Rows from block 2 of the image encoder, named by matrix and row number. Rows with one number belong to one channel. Each number is 50 + 12 x the weight over its row's rms, rounded and kept within 0 to 99. All counts start at 0. After the name is the row's rms in percent of the matrix's.
# convs0: expand 3x3 conv, stride 2 (encoder.blocks.2.convs.0.weight, 64x16x3x3), inputs 0-7, a 3x3 kernel for each
# convs1: project pointwise conv (encoder.blocks.2.convs.1.weight, 32x64x1x1, transposed), outputs 0-31
convs0.0 099:45 45 44 33 28 39 51 42 45 54 54 48 51 58 49 46 49 45 54 50 50 59 62 54 48 52 47 55 58 57 60 61 61 53 67 67 39 42 55 41 35 34 45 36 28 45 54 55 55 67 66 49 64 66 48 47 54 41 42 54 43 44 63 40 40 48 37 41 53 50 52 50
convs0.1 104:43 43 53 41 43 52 52 48 45 59 59 44 77 84 58 66 85 63 46 49 54 49 49 40 62 52 36 46 40 54 48 38 39 57 41 41 45 45 61 56 58 61 56 68 63 47 48 50 24 34 55 33 24 45 46 39 55 41 40 54 38 46 56 60 61 45 69 79 38 56 74 45
convs0.2 101:53 43 47 64 59 56 50 55 53 47 51 48 57 71 72 62 71 67 43 44 53 43 37 49 51 44 39 57 55 58 53 58 57 57 57 56 51 47 55 46 55 60 50 61 62 63 73 54 60 53 74 50 50 52 38 48 46 31 36 45 33 27 45 38 40 52 37 16 27 46 40 29
convs0.3 100:53 41 45 39 30 30 39 24 30 51 53 45 61 66 57 59 63 59 51 51 48 34 38 41 34 28 43 55 46 56 48 31 44 48 30 46 52 55 54 50 41 36 49 36 29 47 52 48 49 57 55 47 49 52 42 46 48 43 32 34 32 15 21 49 43 54 60 59 58 65 63 67
convs0.4 104:52 56 52 47 52 50 42 55 51 48 81 80 52 99 99 53 88 95 54 40 40 57 49 45 50 54 55 47 59 56 44 52 55 34 46 51 46 51 42 49 49 40 51 44 46 47 39 45 58 50 41 59 55 49 49 42 40 53 48 42 56 52 47 51 49 55 47 45 54 46 48 47
convs0.5 103:53 59 59 60 75 67 56 67 74 49 52 44 54 51 39 54 43 42 61 61 59 58 74 68 55 72 72 49 42 51 36 39 55 39 43 56 43 37 40 30 37 40 37 34 35 50 54 46 53 69 51 51 72 58 50 66 65 63 81 78 73 77 61 53 62 49 56 56 54 49 65 61
convs0.6 103:48 61 64 51 54 56 56 56 50 38 35 43 31 25 33 36 36 37 46 50 51 37 40 43 43 46 45 62 61 61 61 55 56 50 58 45 58 53 59 59 44 47 60 50 53 66 75 63 54 52 65 54 42 47 37 29 33 24 11 27 40 22 29 61 68 55 56 68 54 43 49 58
convs0.7 101:45 57 50 38 49 57 42 55 52 43 58 57 46 60 61 42 38 42 30 14 28 25 00 16 37 30 31 44 52 52 52 56 57 49 51 49 44 38 44 41 32 32 44 37 47 41 45 45 40 38 55 45 54 57 43 48 55 48 46 47 44 51 54 51 55 60 48 42 49 53 50 48
convs0.8 099:59 44 45 38 32 36 35 43 52 77 90 59 82 77 37 31 22 09 55 57 51 56 56 51 52 49 48 59 54 54 50 46 48 48 50 55 42 54 51 55 72 72 59 66 50 37 55 64 37 69 69 56 78 67 39 42 46 37 36 51 37 45 47 53 55 47 47 50 45 44 36 37
convs0.9 099:58 50 36 59 58 45 48 47 47 26 35 49 41 65 74 53 78 60 61 66 57 67 82 71 52 70 55 52 66 65 64 55 58 67 55 54 24 29 37 25 44 49 32 44 49 45 49 30 50 54 30 48 46 49 60 75 71 64 71 73 59 59 53 47 35 40 41 43 53 51 64 54
convs0.10 100:48 51 54 60 50 47 47 44 40 40 35 40 46 34 43 49 52 52 69 70 67 61 71 61 39 38 41 57 52 56 65 60 46 38 34 30 62 59 56 46 48 47 49 51 54 44 53 60 46 49 63 43 52 49 45 35 49 29 25 35 52 43 59 44 39 43 53 43 48 47 48 50
convs0.11 093:54 45 43 55 49 45 58 43 46 46 49 33 53 68 46 61 73 41 49 59 52 59 66 56 40 58 45 61 59 45 61 51 46 51 45 35 45 35 46 58 49 60 44 49 57 48 51 57 55 59 82 58 55 69 47 34 52 55 36 50 47 31 52 56 56 36 52 75 39 53 67 47
convs0.12 099:53 51 52 52 52 50 56 53 46 47 64 72 58 84 75 52 65 52 54 44 48 51 52 59 59 55 66 50 50 39 52 51 43 48 49 46 59 60 61 57 57 54 59 62 66 51 47 41 38 36 38 50 42 40 38 52 43 44 50 52 46 43 54 49 47 42 44 51 49 38 34 28
convs0.13 104:50 41 40 35 40 60 50 47 69 44 36 50 54 45 42 56 49 41 48 55 56 43 52 63 38 68 64 52 47 43 48 49 30 48 53 52 43 41 59 29 49 79 47 56 79 47 40 44 57 60 63 57 67 68 31 37 56 36 47 73 47 70 81 59 58 49 57 48 58 49 35 59
convs0.14 096:55 57 57 52 55 56 44 45 43 62 54 58 47 39 44 51 38 44 50 46 50 42 46 44 45 50 51 54 64 62 55 77 75 59 69 65 59 48 51 42 35 52 40 37 43 53 61 56 53 57 56 49 61 60 62 59 50 54 43 43 44 36 49 51 45 45 33 28 29 30 27 34
convs0.15 099:41 31 42 44 21 22 49 30 24 55 61 58 58 69 69 53 68 56 34 21 32 43 34 43 46 40 45 42 49 35 55 53 46 54 52 55 44 30 29 50 30 16 61 48 36 28 43 56 45 55 62 56 62 55 42 32 38 46 27 40 63 32 33 46 54 62 52 61 62 52 63 55
convs0.16 102:40 30 26 43 39 38 50 44 38 45 42 47 39 38 42 32 35 38 48 36 45 48 44 44 41 36 33 52 46 54 49 56 65 39 48 53 51 50 49 45 42 38 33 30 29 46 52 45 67 78 55 67 58 58 38 49 55 32 40 51 34 34 49 54 58 71 69 82 71 56 74 52
convs0.17 099:54 63 59 54 58 56 52 63 56 65 71 56 78 84 65 73 78 62 48 45 46 41 41 42 57 42 53 51 56 43 45 39 40 48 39 43 52 56 48 36 39 41 36 26 23 65 66 51 48 54 49 50 51 54 46 47 45 34 31 43 37 24 35 56 49 54 52 42 42 52 56 52
convs0.18 104:70 72 68 75 88 77 60 82 75 44 47 47 45 45 41 45 53 48 61 59 60 62 70 63 62 67 57 47 45 46 42 58 54 48 53 58 59 59 58 51 56 64 40 39 46 62 61 55 62 68 59 62 58 51 58 59 54 69 69 67 60 60 51 47 31 32 35 34 32 35 38 41
convs0.19 101:42 41 44 50 52 53 48 51 50 31 20 22 23 05 15 46 31 30 52 48 49 54 55 56 49 52 50 41 42 51 44 50 48 46 44 51 67 64 57 66 67 64 61 72 65 56 41 32 54 55 52 60 54 56 57 46 41 50 48 48 46 49 57 43 32 41 42 36 49 54 56 53
convs0.20 097:51 44 44 53 37 42 50 48 57 53 48 47 48 44 35 61 42 33 53 46 46 53 50 53 56 54 61 57 64 43 66 75 71 62 65 74 56 67 63 40 43 40 39 32 31 67 76 67 65 84 52 59 63 53 54 67 60 51 51 55 45 38 41 44 47 45 38 40 31 51 48 36
convs0.21 100:32 39 55 51 48 59 68 66 61 56 50 56 45 40 54 33 40 41 63 64 62 67 70 76 68 63 61 49 26 34 46 34 33 51 46 46 56 51 54 58 64 57 54 54 55 63 57 59 48 55 60 40 44 55 64 54 50 60 51 47 55 53 51 46 47 59 48 47 61 40 32 41
convs0.22 101:44 48 49 46 56 46 42 41 46 42 37 52 43 38 51 33 33 46 52 63 55 54 58 58 53 52 63 45 57 43 45 64 61 52 59 63 50 44 42 39 23 31 42 28 30 44 45 31 59 68 54 62 67 52 26 29 41 35 34 33 46 29 25 52 57 46 51 57 52 51 60 54
convs0.23 099:36 28 29 28 19 25 51 45 48 47 40 39 42 30 37 34 31 30 50 37 44 35 30 36 33 28 43 45 36 37 49 35 35 57 46 42 50 45 38 48 44 34 45 44 34 39 51 50 49 59 63 54 56 52 40 46 52 43 33 47 46 43 49 49 47 56 46 52 49 54 58 52
convs0.24 098:53 46 33 58 50 40 51 51 57 42 40 51 36 39 55 45 38 51 45 40 50 42 38 45 43 35 41 52 45 48 62 57 50 64 69 49 47 43 46 49 43 46 53 41 51 46 51 64 48 49 55 61 51 50 41 48 54 42 43 50 61 52 50 56 51 44 52 49 49 49 45 53
convs0.25 103:72 75 52 72 89 67 33 65 71 61 40 38 58 56 41 50 55 47 58 56 45 59 74 56 53 63 65 63 79 63 44 73 66 36 56 61 51 50 67 53 54 60 53 41 47 47 39 51 53 36 36 59 52 39 57 48 33 32 33 48 30 23 32 60 54 55 47 46 51 36 31 39
convs0.26 102:39 42 51 37 30 52 41 31 38 70 66 66 55 54 69 51 45 53 38 41 55 36 38 62 32 35 64 47 45 51 54 52 54 58 52 52 61 54 51 54 47 50 42 42 53 53 57 53 54 63 51 52 48 48 44 37 54 45 35 37 48 40 35 51 63 50 59 55 48 45 47 37
convs0.27 100:54 59 56 47 57 73 49 40 48 38 55 67 35 47 74 37 34 63 49 54 46 44 54 59 44 42 54 42 49 61 40 39 66 52 33 42 46 45 40 55 61 48 61 66 48 65 42 32 67 58 32 51 70 57 40 33 48 35 26 33 46 29 33 59 44 47 65 37 31 66 47 42
convs0.28 101:54 48 44 51 43 50 53 47 47 51 40 50 49 45 44 55 58 55 59 58 47 66 72 53 70 71 52 54 59 55 52 57 37 67 67 39 57 49 39 68 79 61 64 82 63 60 52 52 51 59 64 41 42 60 41 43 37 33 35 39 39 46 42 51 39 36 57 50 35 59 61 52
convs0.29 096:39 43 57 56 60 56 58 52 57 55 69 73 61 65 55 52 41 28 49 45 49 42 53 58 48 49 50 58 59 43 44 56 63 41 49 67 54 41 46 50 35 38 49 52 51 60 58 55 53 60 59 62 69 51 52 24 25 34 12 39 32 40 58 47 54 57 57 55 57 57 50 33
convs0.30 102:62 64 60 67 74 69 74 75 73 48 49 45 41 44 39 42 34 34 28 24 32 29 21 35 36 19 36 46 44 46 53 49 51 53 40 40 34 30 36 26 18 35 41 31 39 50 49 52 57 40 46 64 51 63 46 49 48 47 46 45 40 51 49 58 57 56 64 57 65 50 52 55
convs0.31 102:63 61 51 56 57 46 54 52 52 47 54 54 47 48 57 43 48 60 65 54 52 69 61 56 68 64 52 48 36 34 56 43 33 55 56 51 43 55 67 35 40 52 39 35 44 47 47 49 35 45 53 45 41 43 35 33 53 22 15 36 29 15 25 53 52 45 48 57 53 49 57 55
convs0.32 096:48 48 57 50 55 53 70 69 55 43 41 46 46 46 38 52 45 42 38 25 33 34 35 35 47 41 45 51 51 48 54 52 45 52 47 47 38 38 43 32 28 39 55 42 41 47 41 41 54 39 43 50 42 50 52 50 44 46 51 47 54 50 49 39 38 54 31 32 43 49 47 54
convs0.33 102:49 41 41 47 50 46 54 55 51 47 44 57 45 56 67 69 76 73 46 41 41 30 33 41 44 38 55 48 52 54 58 60 65 62 65 58 61 69 58 79 81 57 59 50 36 50 67 49 75 80 54 69 68 43 48 59 60 59 56 48 60 49 40 47 42 38 47 44 52 57 63 65
convs0.34 106:46 51 37 52 52 61 58 59 58 35 37 37 41 37 34 45 41 36 60 60 43 68 78 65 58 65 52 41 37 28 49 51 47 39 54 52 32 36 51 39 37 42 54 43 44 17 05 11 29 27 39 42 34 53 36 27 28 35 36 39 44 42 51 35 45 49 49 60 63 54 64 63
convs0.35 098:53 51 54 42 28 39 41 33 38 50 39 31 44 29 29 45 29 34 51 62 73 50 72 81 37 53 72 42 62 66 48 58 69 35 54 66 60 58 50 55 47 43 44 43 42 62 56 50 61 55 52 48 49 55 54 52 36 41 39 43 38 31 44 53 45 41 49 30 43 51 42 56
convs0.36 099:46 40 46 42 42 52 37 49 53 38 32 32 52 28 26 51 37 32 51 56 50 55 64 52 52 61 48 45 43 56 51 49 56 49 51 48 43 46 51 41 50 50 45 61 57 37 45 44 48 68 62 41 70 68 46 53 50 42 68 64 47 59 59 54 62 58 65 71 57 53 59 63
convs0.37 101:57 42 51 45 37 49 36 29 39 42 42 51 46 44 52 56 51 56 53 51 54 49 47 53 42 32 52 57 52 46 55 50 40 57 54 51 49 46 55 47 45 50 37 37 41 50 42 41 56 46 44 42 27 33 62 62 59 58 59 65 42 49 50 69 79 70 70 93 81 63 72 58
convs0.38 098:45 41 51 49 39 56 47 53 54 51 64 55 59 74 67 55 66 57 48 46 54 44 29 35 43 39 38 45 55 54 62 59 55 53 55 55 47 40 40 47 44 45 48 47 48 41 45 37 34 39 51 47 46 62 44 53 52 47 55 56 51 62 56 36 43 49 43 41 39 58 60 52
convs0.39 103:35 46 42 46 59 45 55 62 58 46 51 56 50 45 44 58 53 48 52 50 50 55 56 36 49 68 40 44 55 61 47 59 65 46 58 50 45 41 22 54 46 31 51 61 54 36 58 50 36 49 37 44 60 49 63 48 38 75 62 41 67 75 62 42 35 44 39 48 45 46 57 54
convs0.40 095:50 54 48 63 71 58 55 57 42 56 60 61 64 76 74 72 67 59 37 33 34 48 53 46 55 60 53 47 52 46 49 61 47 52 54 45 42 40 47 42 43 57 42 50 59 37 31 42 44 44 47 36 50 47 53 50 42 63 53 45 57 52 46 51 39 45 35 22 40 37 34 42
convs0.41 109:44 33 35 29 31 52 39 47 55 49 47 49 49 53 49 47 46 54 49 39 34 45 37 34 38 38 52 54 49 49 56 60 55 54 61 63 48 44 45 46 47 54 51 48 51 47 62 63 78 99 85 84 87 67 43 56 67 74 78 75 70 71 56 47 36 35 43 30 34 40 39 46
convs0.42 098:43 47 52 53 62 60 64 79 68 52 48 35 55 59 49 57 72 56 47 38 41 49 40 34 49 53 50 54 50 54 58 58 49 50 65 54 40 35 42 40 37 40 47 44 46 45 51 47 40 45 47 49 37 47 54 42 47 48 51 50 47 48 56 50 50 47 70 81 56 57 92 87
convs0.43 104:47 54 45 38 38 40 34 38 52 49 50 56 41 47 56 44 43 56 51 50 46 47 55 48 55 60 45 58 71 69 64 82 64 53 59 52 49 42 44 42 30 36 40 32 41 72 83 71 74 85 68 69 79 58 56 64 56 50 51 59 36 48 52 51 47 52 40 47 52 52 53 51
convs0.44 101:31 36 52 45 51 60 51 46 43 58 52 45 38 34 40 44 50 55 37 24 30 36 40 44 52 54 59 47 42 43 53 52 54 48 51 39 64 55 47 58 32 46 52 44 65 70 70 57 81 73 57 60 45 33 52 54 47 52 41 41 48 44 54 46 54 37 58 44 33 51 39 30
convs0.45 097:56 29 47 29 16 35 36 22 34 54 53 46 61 55 55 51 43 52 54 41 42 40 39 41 39 29 36 48 50 52 48 59 45 56 55 55 58 48 48 57 39 40 62 42 40 51 55 54 56 59 55 56 65 56 63 61 52 52 46 48 55 44 44 38 43 42 41 49 57 54 52 57
convs0.46 100:52 50 46 42 35 38 45 43 49 58 57 53 61 57 56 45 50 49 41 37 33 40 44 41 71 74 73 51 60 60 50 43 43 50 40 48 42 30 31 44 50 45 56 68 62 58 57 50 64 56 43 76 64 51 53 47 52 59 48 39 68 53 48 55 47 54 43 43 52 52 59 64
convs0.47 100:53 48 54 47 43 49 50 50 50 50 50 54 52 58 60 46 54 65 49 59 58 34 45 63 33 35 50 49 57 52 44 64 71 43 62 69 47 51 57 43 56 59 56 52 51 50 39 42 51 47 43 54 45 50 55 54 57 45 33 47 55 39 39 45 64 68 30 58 80 25 26 60
convs0.48 097:39 35 42 39 29 23 45 38 32 44 36 47 45 24 41 45 35 43 52 61 63 44 50 53 55 52 41 55 59 48 55 62 43 53 54 45 48 52 45 71 67 64 57 72 63 51 55 58 36 67 69 39 60 67 52 40 38 36 25 26 44 41 38 52 57 60 43 47 50 42 46 41
convs0.49 096:45 41 52 41 35 40 49 41 52 52 49 52 71 71 63 65 70 64 50 47 54 38 43 49 41 39 37 51 48 48 38 32 26 38 29 27 28 25 37 26 26 34 24 30 43 42 44 58 34 51 66 42 50 62 47 47 50 33 39 42 23 47 45 43 48 59 54 63 62 51 53 60
convs0.50 097:42 43 50 44 38 51 51 46 46 60 55 44 62 58 42 54 48 43 57 65 71 65 80 71 62 58 54 36 34 43 44 35 40 50 40 50 55 52 44 62 52 41 45 43 45 50 33 21 40 32 36 44 43 54 65 61 58 64 68 78 57 66 74 61 67 57 60 58 54 65 43 38
convs0.51 100:57 57 54 60 61 61 46 50 54 45 42 40 46 34 28 55 65 56 44 44 43 37 32 31 52 48 50 40 44 41 46 53 55 44 45 44 32 34 43 36 32 42 60 55 57 33 31 35 36 46 48 43 41 36 38 36 50 24 25 40 38 42 43 42 45 47 38 41 42 55 55 52
convs0.52 098:45 47 47 41 52 53 56 63 60 53 42 39 51 30 33 49 35 37 38 47 53 58 77 78 51 68 72 38 47 47 53 73 64 49 65 59 52 51 43 46 38 43 50 44 42 36 39 32 45 52 49 54 64 55 55 37 34 42 23 25 45 34 33 49 45 40 56 51 49 65 58 51
convs0.53 100:38 31 49 32 31 42 27 30 38 44 44 39 55 40 44 42 32 43 60 64 57 50 51 57 49 44 53 48 61 55 58 65 59 56 49 57 51 48 60 56 57 61 62 59 61 56 46 39 50 48 43 48 55 43 52 63 45 42 57 60 52 52 56 37 44 44 34 47 59 48 50 46
convs0.54 103:67 45 41 59 41 36 47 33 47 63 63 70 64 65 70 64 62 59 44 48 59 50 42 53 52 43 46 53 60 46 58 61 50 49 55 50 36 52 68 38 62 69 42 59 58 37 57 69 48 77 93 50 70 59 36 30 53 33 33 49 39 48 34 42 46 46 43 49 47 41 41 47
convs0.55 098:59 61 56 48 51 53 41 43 49 65 54 39 66 77 54 50 72 64 39 51 57 48 45 46 52 42 47 64 66 65 60 73 58 62 67 60 34 33 48 36 16 26 44 29 26 46 54 63 51 37 47 74 41 39 34 43 55 39 30 37 63 43 31 73 67 55 60 71 66 59 62 69
convs0.56 096:46 47 54 46 57 62 56 63 62 46 47 40 52 46 46 44 41 40 50 55 53 58 66 53 59 61 58 52 48 45 47 43 48 56 46 52 54 54 46 59 55 40 54 55 39 48 47 40 51 49 37 67 69 47 52 47 42 39 36 38 50 43 47 53 51 46 53 59 52 56 59 55
convs0.57 102:55 58 50 67 73 48 60 71 56 47 52 48 47 59 54 55 52 46 49 40 42 56 49 42 49 50 46 42 29 36 36 23 32 46 41 33 51 52 47 53 56 53 48 48 55 52 44 49 38 35 50 44 46 51 48 53 50 53 57 53 52 50 56 49 36 47 50 37 39 52 39 44
convs0.58 101:53 46 36 55 31 13 43 24 16 39 38 34 41 39 47 41 47 58 59 63 48 78 79 49 67 61 40 46 54 54 62 73 70 61 60 51 48 60 49 61 64 48 49 54 50 52 44 45 48 50 50 58 56 44 61 67 52 62 78 50 60 62 46 47 33 33 37 31 47 42 43 62
convs0.59 099:54 44 42 47 32 34 41 35 42 39 34 40 36 37 42 41 40 45 51 49 52 55 46 47 61 56 49 58 62 60 53 65 55 56 54 49 46 40 33 45 31 20 51 45 50 42 54 55 39 58 56 43 62 58 51 58 53 53 65 54 56 58 56 44 52 61 34 43 57 32 44 58
convs0.60 097:50 42 53 49 37 46 55 60 50 46 54 45 65 67 66 47 55 69 52 51 54 44 45 50 48 36 37 57 61 58 58 66 65 57 59 65 55 57 55 55 70 53 45 64 53 44 51 52 34 42 60 63 67 67 39 52 52 51 61 62 55 72 50 45 62 61 41 44 67 36 18 42
convs0.61 102:53 57 51 59 75 65 62 70 64 37 48 50 50 45 48 57 54 56 43 33 38 47 43 38 52 50 42 60 68 66 73 86 82 61 70 65 36 34 45 27 33 55 44 53 51 45 52 47 59 59 61 64 79 66 39 37 43 42 40 55 40 53 61 57 47 48 48 49 48 58 45 51
convs0.62 093:48 50 46 51 53 47 56 59 53 56 57 52 50 57 56 36 40 33 61 67 60 53 51 49 41 41 40 40 45 49 33 36 40 53 58 59 49 59 56 45 52 53 26 31 40 50 56 52 34 47 45 38 55 54 50 45 47 46 52 59 31 38 50 51 51 56 44 49 57 36 40 45
convs0.63 098:36 42 59 37 52 67 52 66 68 54 58 43 52 53 21 46 45 18 54 43 46 47 37 43 52 44 44 44 40 46 38 52 60 44 51 63 47 50 43 55 46 40 52 40 38 45 40 38 48 36 33 52 38 47 56 61 64 59 56 53 46 40 51 54 43 48 52 44 53 57 56 67
convs1.0 095:58 44 77 28 46 56 54 62 60 41 38 36 58 35 34 59 64 44 46 44 45 42 65 44 47 42 61 73 60 74 55 51
convs1.1 108:36 38 44 45 34 46 57 37 55 48 77 19 52 43 61 34 41 59 62 36 51 71 60 63 51 43 51 40 51 63 57 46
convs1.2 102:42 46 56 41 53 19 49 44 60 71 42 54 62 63 38 40 52 49 65 41 57 52 66 67 77 35 51 61 49 41 49 62
convs1.3 106:66 39 69 46 28 80 49 48 37 56 67 52 52 53 53 36 48 38 42 59 44 62 45 48 43 36 59 31 48 47 70 62
convs1.4 104:22 48 58 41 54 51 56 07 55 44 63 62 56 48 44 43 54 41 51 54 45 50 63 63 47 33 64 53 47 66 49 56
convs1.5 096:50 68 33 37 54 44 53 44 70 30 46 37 50 37 52 28 80 45 40 42 56 55 46 64 60 55 63 38 57 56 63 42
convs1.6 106:32 45 57 48 35 46 52 65 62 46 44 38 63 62 55 70 51 50 72 48 37 34 72 48 26 61 53 46 43 50 58 72
convs1.7 100:44 23 64 46 63 44 63 51 50 55 30 41 44 49 50 58 51 46 57 47 69 73 58 57 63 51 55 53 58 20 32 52
convs1.8 102:72 55 42 61 36 48 61 30 66 49 62 53 68 49 47 30 28 49 44 41 45 43 60 55 38 41 64 71 65 62 48 52
convs1.9 099:32 72 44 41 38 60 45 46 54 37 51 56 57 54 27 35 49 50 48 39 55 73 49 70 69 41 58 34 54 66 52 63
convs1.10 105:67 62 52 64 72 54 36 44 33 52 60 30 46 64 41 47 40 47 54 60 19 67 68 62 52 58 52 43 54 51 49 58
convs1.11 088:53 46 45 39 47 50 55 35 59 62 69 69 32 44 29 69 48 50 76 65 50 63 41 70 51 55 61 39 51 56 52 64
convs1.12 098:61 44 42 40 42 56 46 31 24 25 48 38 73 50 71 47 41 36 47 55 65 68 61 51 36 50 53 50 46 61 44 52
convs1.13 108:57 60 43 52 72 48 25 56 52 49 51 48 46 45 43 57 59 45 48 41 43 63 38 54 60 53 41 61 88 46 69 28
convs1.14 103:61 55 70 47 62 44 39 59 59 51 37 52 85 34 56 62 43 51 56 49 41 75 59 49 47 42 48 58 47 60 25 41
convs1.15 100:42 44 70 45 47 75 44 63 44 66 49 37 38 57 45 44 51 55 55 58 45 63 55 49 57 20 53 47 65 46 82 49
convs1.16 110:58 54 37 45 52 88 60 44 67 58 65 55 62 35 49 58 51 44 49 46 53 40 65 48 40 60 36 38 49 41 76 52
convs1.17 098:48 46 69 42 55 51 53 38 42 46 47 62 56 61 59 22 44 53 37 63 47 63 48 53 35 40 81 37 42 55 52 74
convs1.18 112:56 69 46 43 55 43 48 59 65 26 52 68 65 51 68 47 71 36 50 35 38 66 37 57 50 58 47 44 54 26 52 42
convs1.19 129:57 64 53 70 31 52 63 55 78 51 69 60 47 58 35 33 57 59 49 31 44 52 56 34 48 65 44 51 29 45 58 53
convs1.20 093:33 61 41 43 48 54 54 57 40 38 34 44 38 68 56 44 38 39 65 52 46 51 50 44 43 60 89 72 60 49 54 58
convs1.21 108:54 44 29 36 26 51 26 52 51 43 57 34 74 54 59 52 50 34 69 54 40 62 54 48 47 63 31 53 40 44 56 40
convs1.22 092:40 43 49 25 47 54 67 60 51 47 44 44 39 63 37 65 49 62 87 62 46 55 50 53 51 64 63 65 44 49 66 53
convs1.23 098:68 40 61 53 24 58 43 66 54 69 47 43 41 63 53 51 54 40 66 67 55 50 47 37 53 43 41 53 78 29 57 60
convs1.24 111:43 27 62 43 55 46 33 69 54 57 44 34 52 35 49 42 67 48 53 39 59 51 56 24 40 64 44 70 52 66 50 67
convs1.25 099:51 45 60 27 36 31 33 55 52 46 46 51 63 83 62 48 52 50 61 33 45 52 25 63 40 61 49 49 53 45 41 60
convs1.26 093:63 31 52 49 35 51 28 50 56 84 48 56 51 45 63 58 52 55 74 52 41 43 61 70 40 48 64 63 48 52 47 40
convs1.27 103:59 45 52 49 34 26 45 48 52 49 58 43 65 84 51 47 63 46 67 41 42 46 53 72 40 52 47 53 33 60 43 69
convs1.28 092:56 37 52 37 49 47 45 47 53 39 64 27 54 68 43 68 28 32 43 17 44 54 52 55 53 60 35 57 52 62 42 47
convs1.29 088:45 65 64 55 44 48 43 49 80 52 40 30 54 38 45 31 45 50 54 32 46 42 49 47 48 39 68 64 59 63 77 51
convs1.30 102:43 37 50 57 61 58 47 53 71 52 31 59 56 44 68 35 44 63 50 52 54 47 55 50 49 79 46 36 56 35 39 80
convs1.31 105:45 29 56 51 54 53 35 53 58 45 55 49 71 54 26 45 66 55 61 56 25 56 17 61 60 44 52 52 41 60 49 55
convs1.32 093:52 47 76 44 64 59 44 61 54 43 26 45 60 62 62 54 35 54 32 57 48 61 46 24 38 44 48 62 58 52 41 72
convs1.33 102:49 45 33 65 45 70 45 41 69 58 74 72 38 49 63 38 40 41 52 29 67 60 47 40 51 56 62 58 56 62 41 53
convs1.34 110:53 60 66 44 48 67 60 42 40 49 37 34 50 60 32 51 60 77 45 51 54 41 23 53 54 61 46 57 23 58 59 42
convs1.35 089:72 56 48 48 56 58 56 66 39 50 27 59 56 67 28 32 41 50 49 51 39 48 47 58 64 76 71 46 59 57 49 58
convs1.36 090:53 49 54 51 42 44 57 59 66 49 68 41 38 23 33 58 62 70 55 39 54 60 40 62 28 69 46 61 53 36 59 36
convs1.37 092:26 36 57 57 62 48 64 51 50 67 43 52 55 31 48 64 53 39 65 30 37 52 70 48 53 48 37 38 25 37 52 49
convs1.38 099:40 51 52 53 67 36 73 40 67 63 36 51 47 54 37 48 43 56 42 55 61 69 62 55 80 26 54 58 41 48 55 60
convs1.39 096:38 63 58 43 44 40 39 51 42 54 57 47 44 56 61 48 53 55 33 37 37 67 51 64 28 44 46 61 49 43 63 10
convs1.40 094:40 66 49 32 55 44 41 23 56 44 41 52 74 64 41 56 58 42 28 65 53 72 52 45 50 48 63 67 43 45 42 59
convs1.41 099:55 47 42 65 60 67 55 57 57 46 43 56 51 36 49 53 58 33 48 49 69 53 75 37 37 58 65 79 64 49 55 69
convs1.42 092:17 41 61 51 57 62 57 37 64 33 60 30 40 53 63 59 42 60 51 38 67 47 42 46 54 55 41 34 64 56 38 58
convs1.43 106:30 51 34 46 60 59 56 59 48 41 44 60 46 50 40 84 54 36 56 41 41 48 70 49 43 56 81 60 44 50 61 59
convs1.44 094:59 68 55 70 44 64 32 43 60 36 46 56 72 50 48 54 23 28 55 59 47 39 61 42 61 51 72 60 52 48 55 56
convs1.45 098:61 39 57 52 48 46 61 64 46 75 41 67 43 61 47 51 36 47 65 39 46 75 55 45 77 56 42 62 70 48 51 38
convs1.46 106:53 70 49 54 43 57 10 42 48 58 53 54 43 47 55 29 45 34 62 49 46 67 57 63 64 57 52 41 28 46 53 44
convs1.47 102:39 36 68 44 70 59 44 44 45 61 57 50 41 59 60 63 33 53 62 36 49 48 43 81 52 56 32 48 60 68 56 33
convs1.48 084:57 43 54 51 42 49 60 44 44 56 60 56 70 81 31 53 44 64 61 39 43 64 72 44 28 58 32 61 47 56 48 41
convs1.49 091:47 51 59 51 54 51 36 39 39 35 60 39 59 43 42 36 66 50 41 63 45 64 60 58 57 54 48 33 50 52 94 48
convs1.50 093:55 46 54 16 48 62 68 41 46 24 38 53 45 38 56 56 31 40 40 34 46 61 56 43 63 61 39 43 50 61 46 38
convs1.51 104:34 58 77 75 59 56 35 51 55 55 56 41 61 40 63 31 30 67 54 47 32 56 44 50 58 54 45 54 33 44 55 60
convs1.52 114:45 64 44 63 60 63 37 42 40 54 57 27 56 43 40 58 49 62 63 56 20 62 50 51 61 64 72 45 37 53 35 40
convs1.53 103:50 54 61 61 48 49 74 62 37 60 38 54 49 56 37 46 43 72 60 38 60 78 70 45 57 58 49 52 35 62 45 30
convs1.54 093:52 26 40 48 47 43 35 29 59 54 61 57 53 55 43 75 47 34 72 57 50 59 72 69 32 42 51 60 45 54 57 48
convs1.55 097:31 31 56 40 52 49 62 64 51 56 43 55 40 47 68 47 68 79 69 40 52 43 56 67 47 49 69 50 54 65 62 60
convs1.56 103:48 65 37 37 63 62 68 48 49 49 67 50 40 49 54 54 34 53 82 71 35 61 41 53 46 63 51 50 53 37 33 62
convs1.57 101:51 44 41 49 26 25 35 48 49 58 55 39 28 44 47 31 66 58 57 65 62 72 41 57 51 47 57 54 46 32 34 50
convs1.58 099:58 57 43 37 39 66 44 72 37 43 46 75 41 42 30 40 50 36 50 42 50 71 40 40 64 54 50 49 53 75 48 37
convs1.59 098:47 52 50 55 37 51 59 62 29 32 39 53 41 39 36 52 60 57 60 59 71 60 54 48 23 74 54 63 66 63 60 58
convs1.60 092:40 53 53 65 58 54 40 35 52 69 55 64 41 45 67 44 48 61 50 36 64 59 60 85 68 56 40 56 70 53 44 45
convs1.61 099:32 58 28 57 55 52 56 43 57 38 48 36 58 64 57 73 62 60 48 36 66 58 40 54 43 65 57 65 35 34 49 70
convs1.62 090:51 44 66 63 51 59 46 39 66 47 66 53 68 24 47 46 45 55 52 65 25 51 43 68 55 42 34 71 45 48 33 54
convs1.63 105:55 49 44 39 58 45 58 50 50 52 56 35 40 47 66 45 29 81 52 56 31 54 59 34 27 38 49 73 45 43 41 41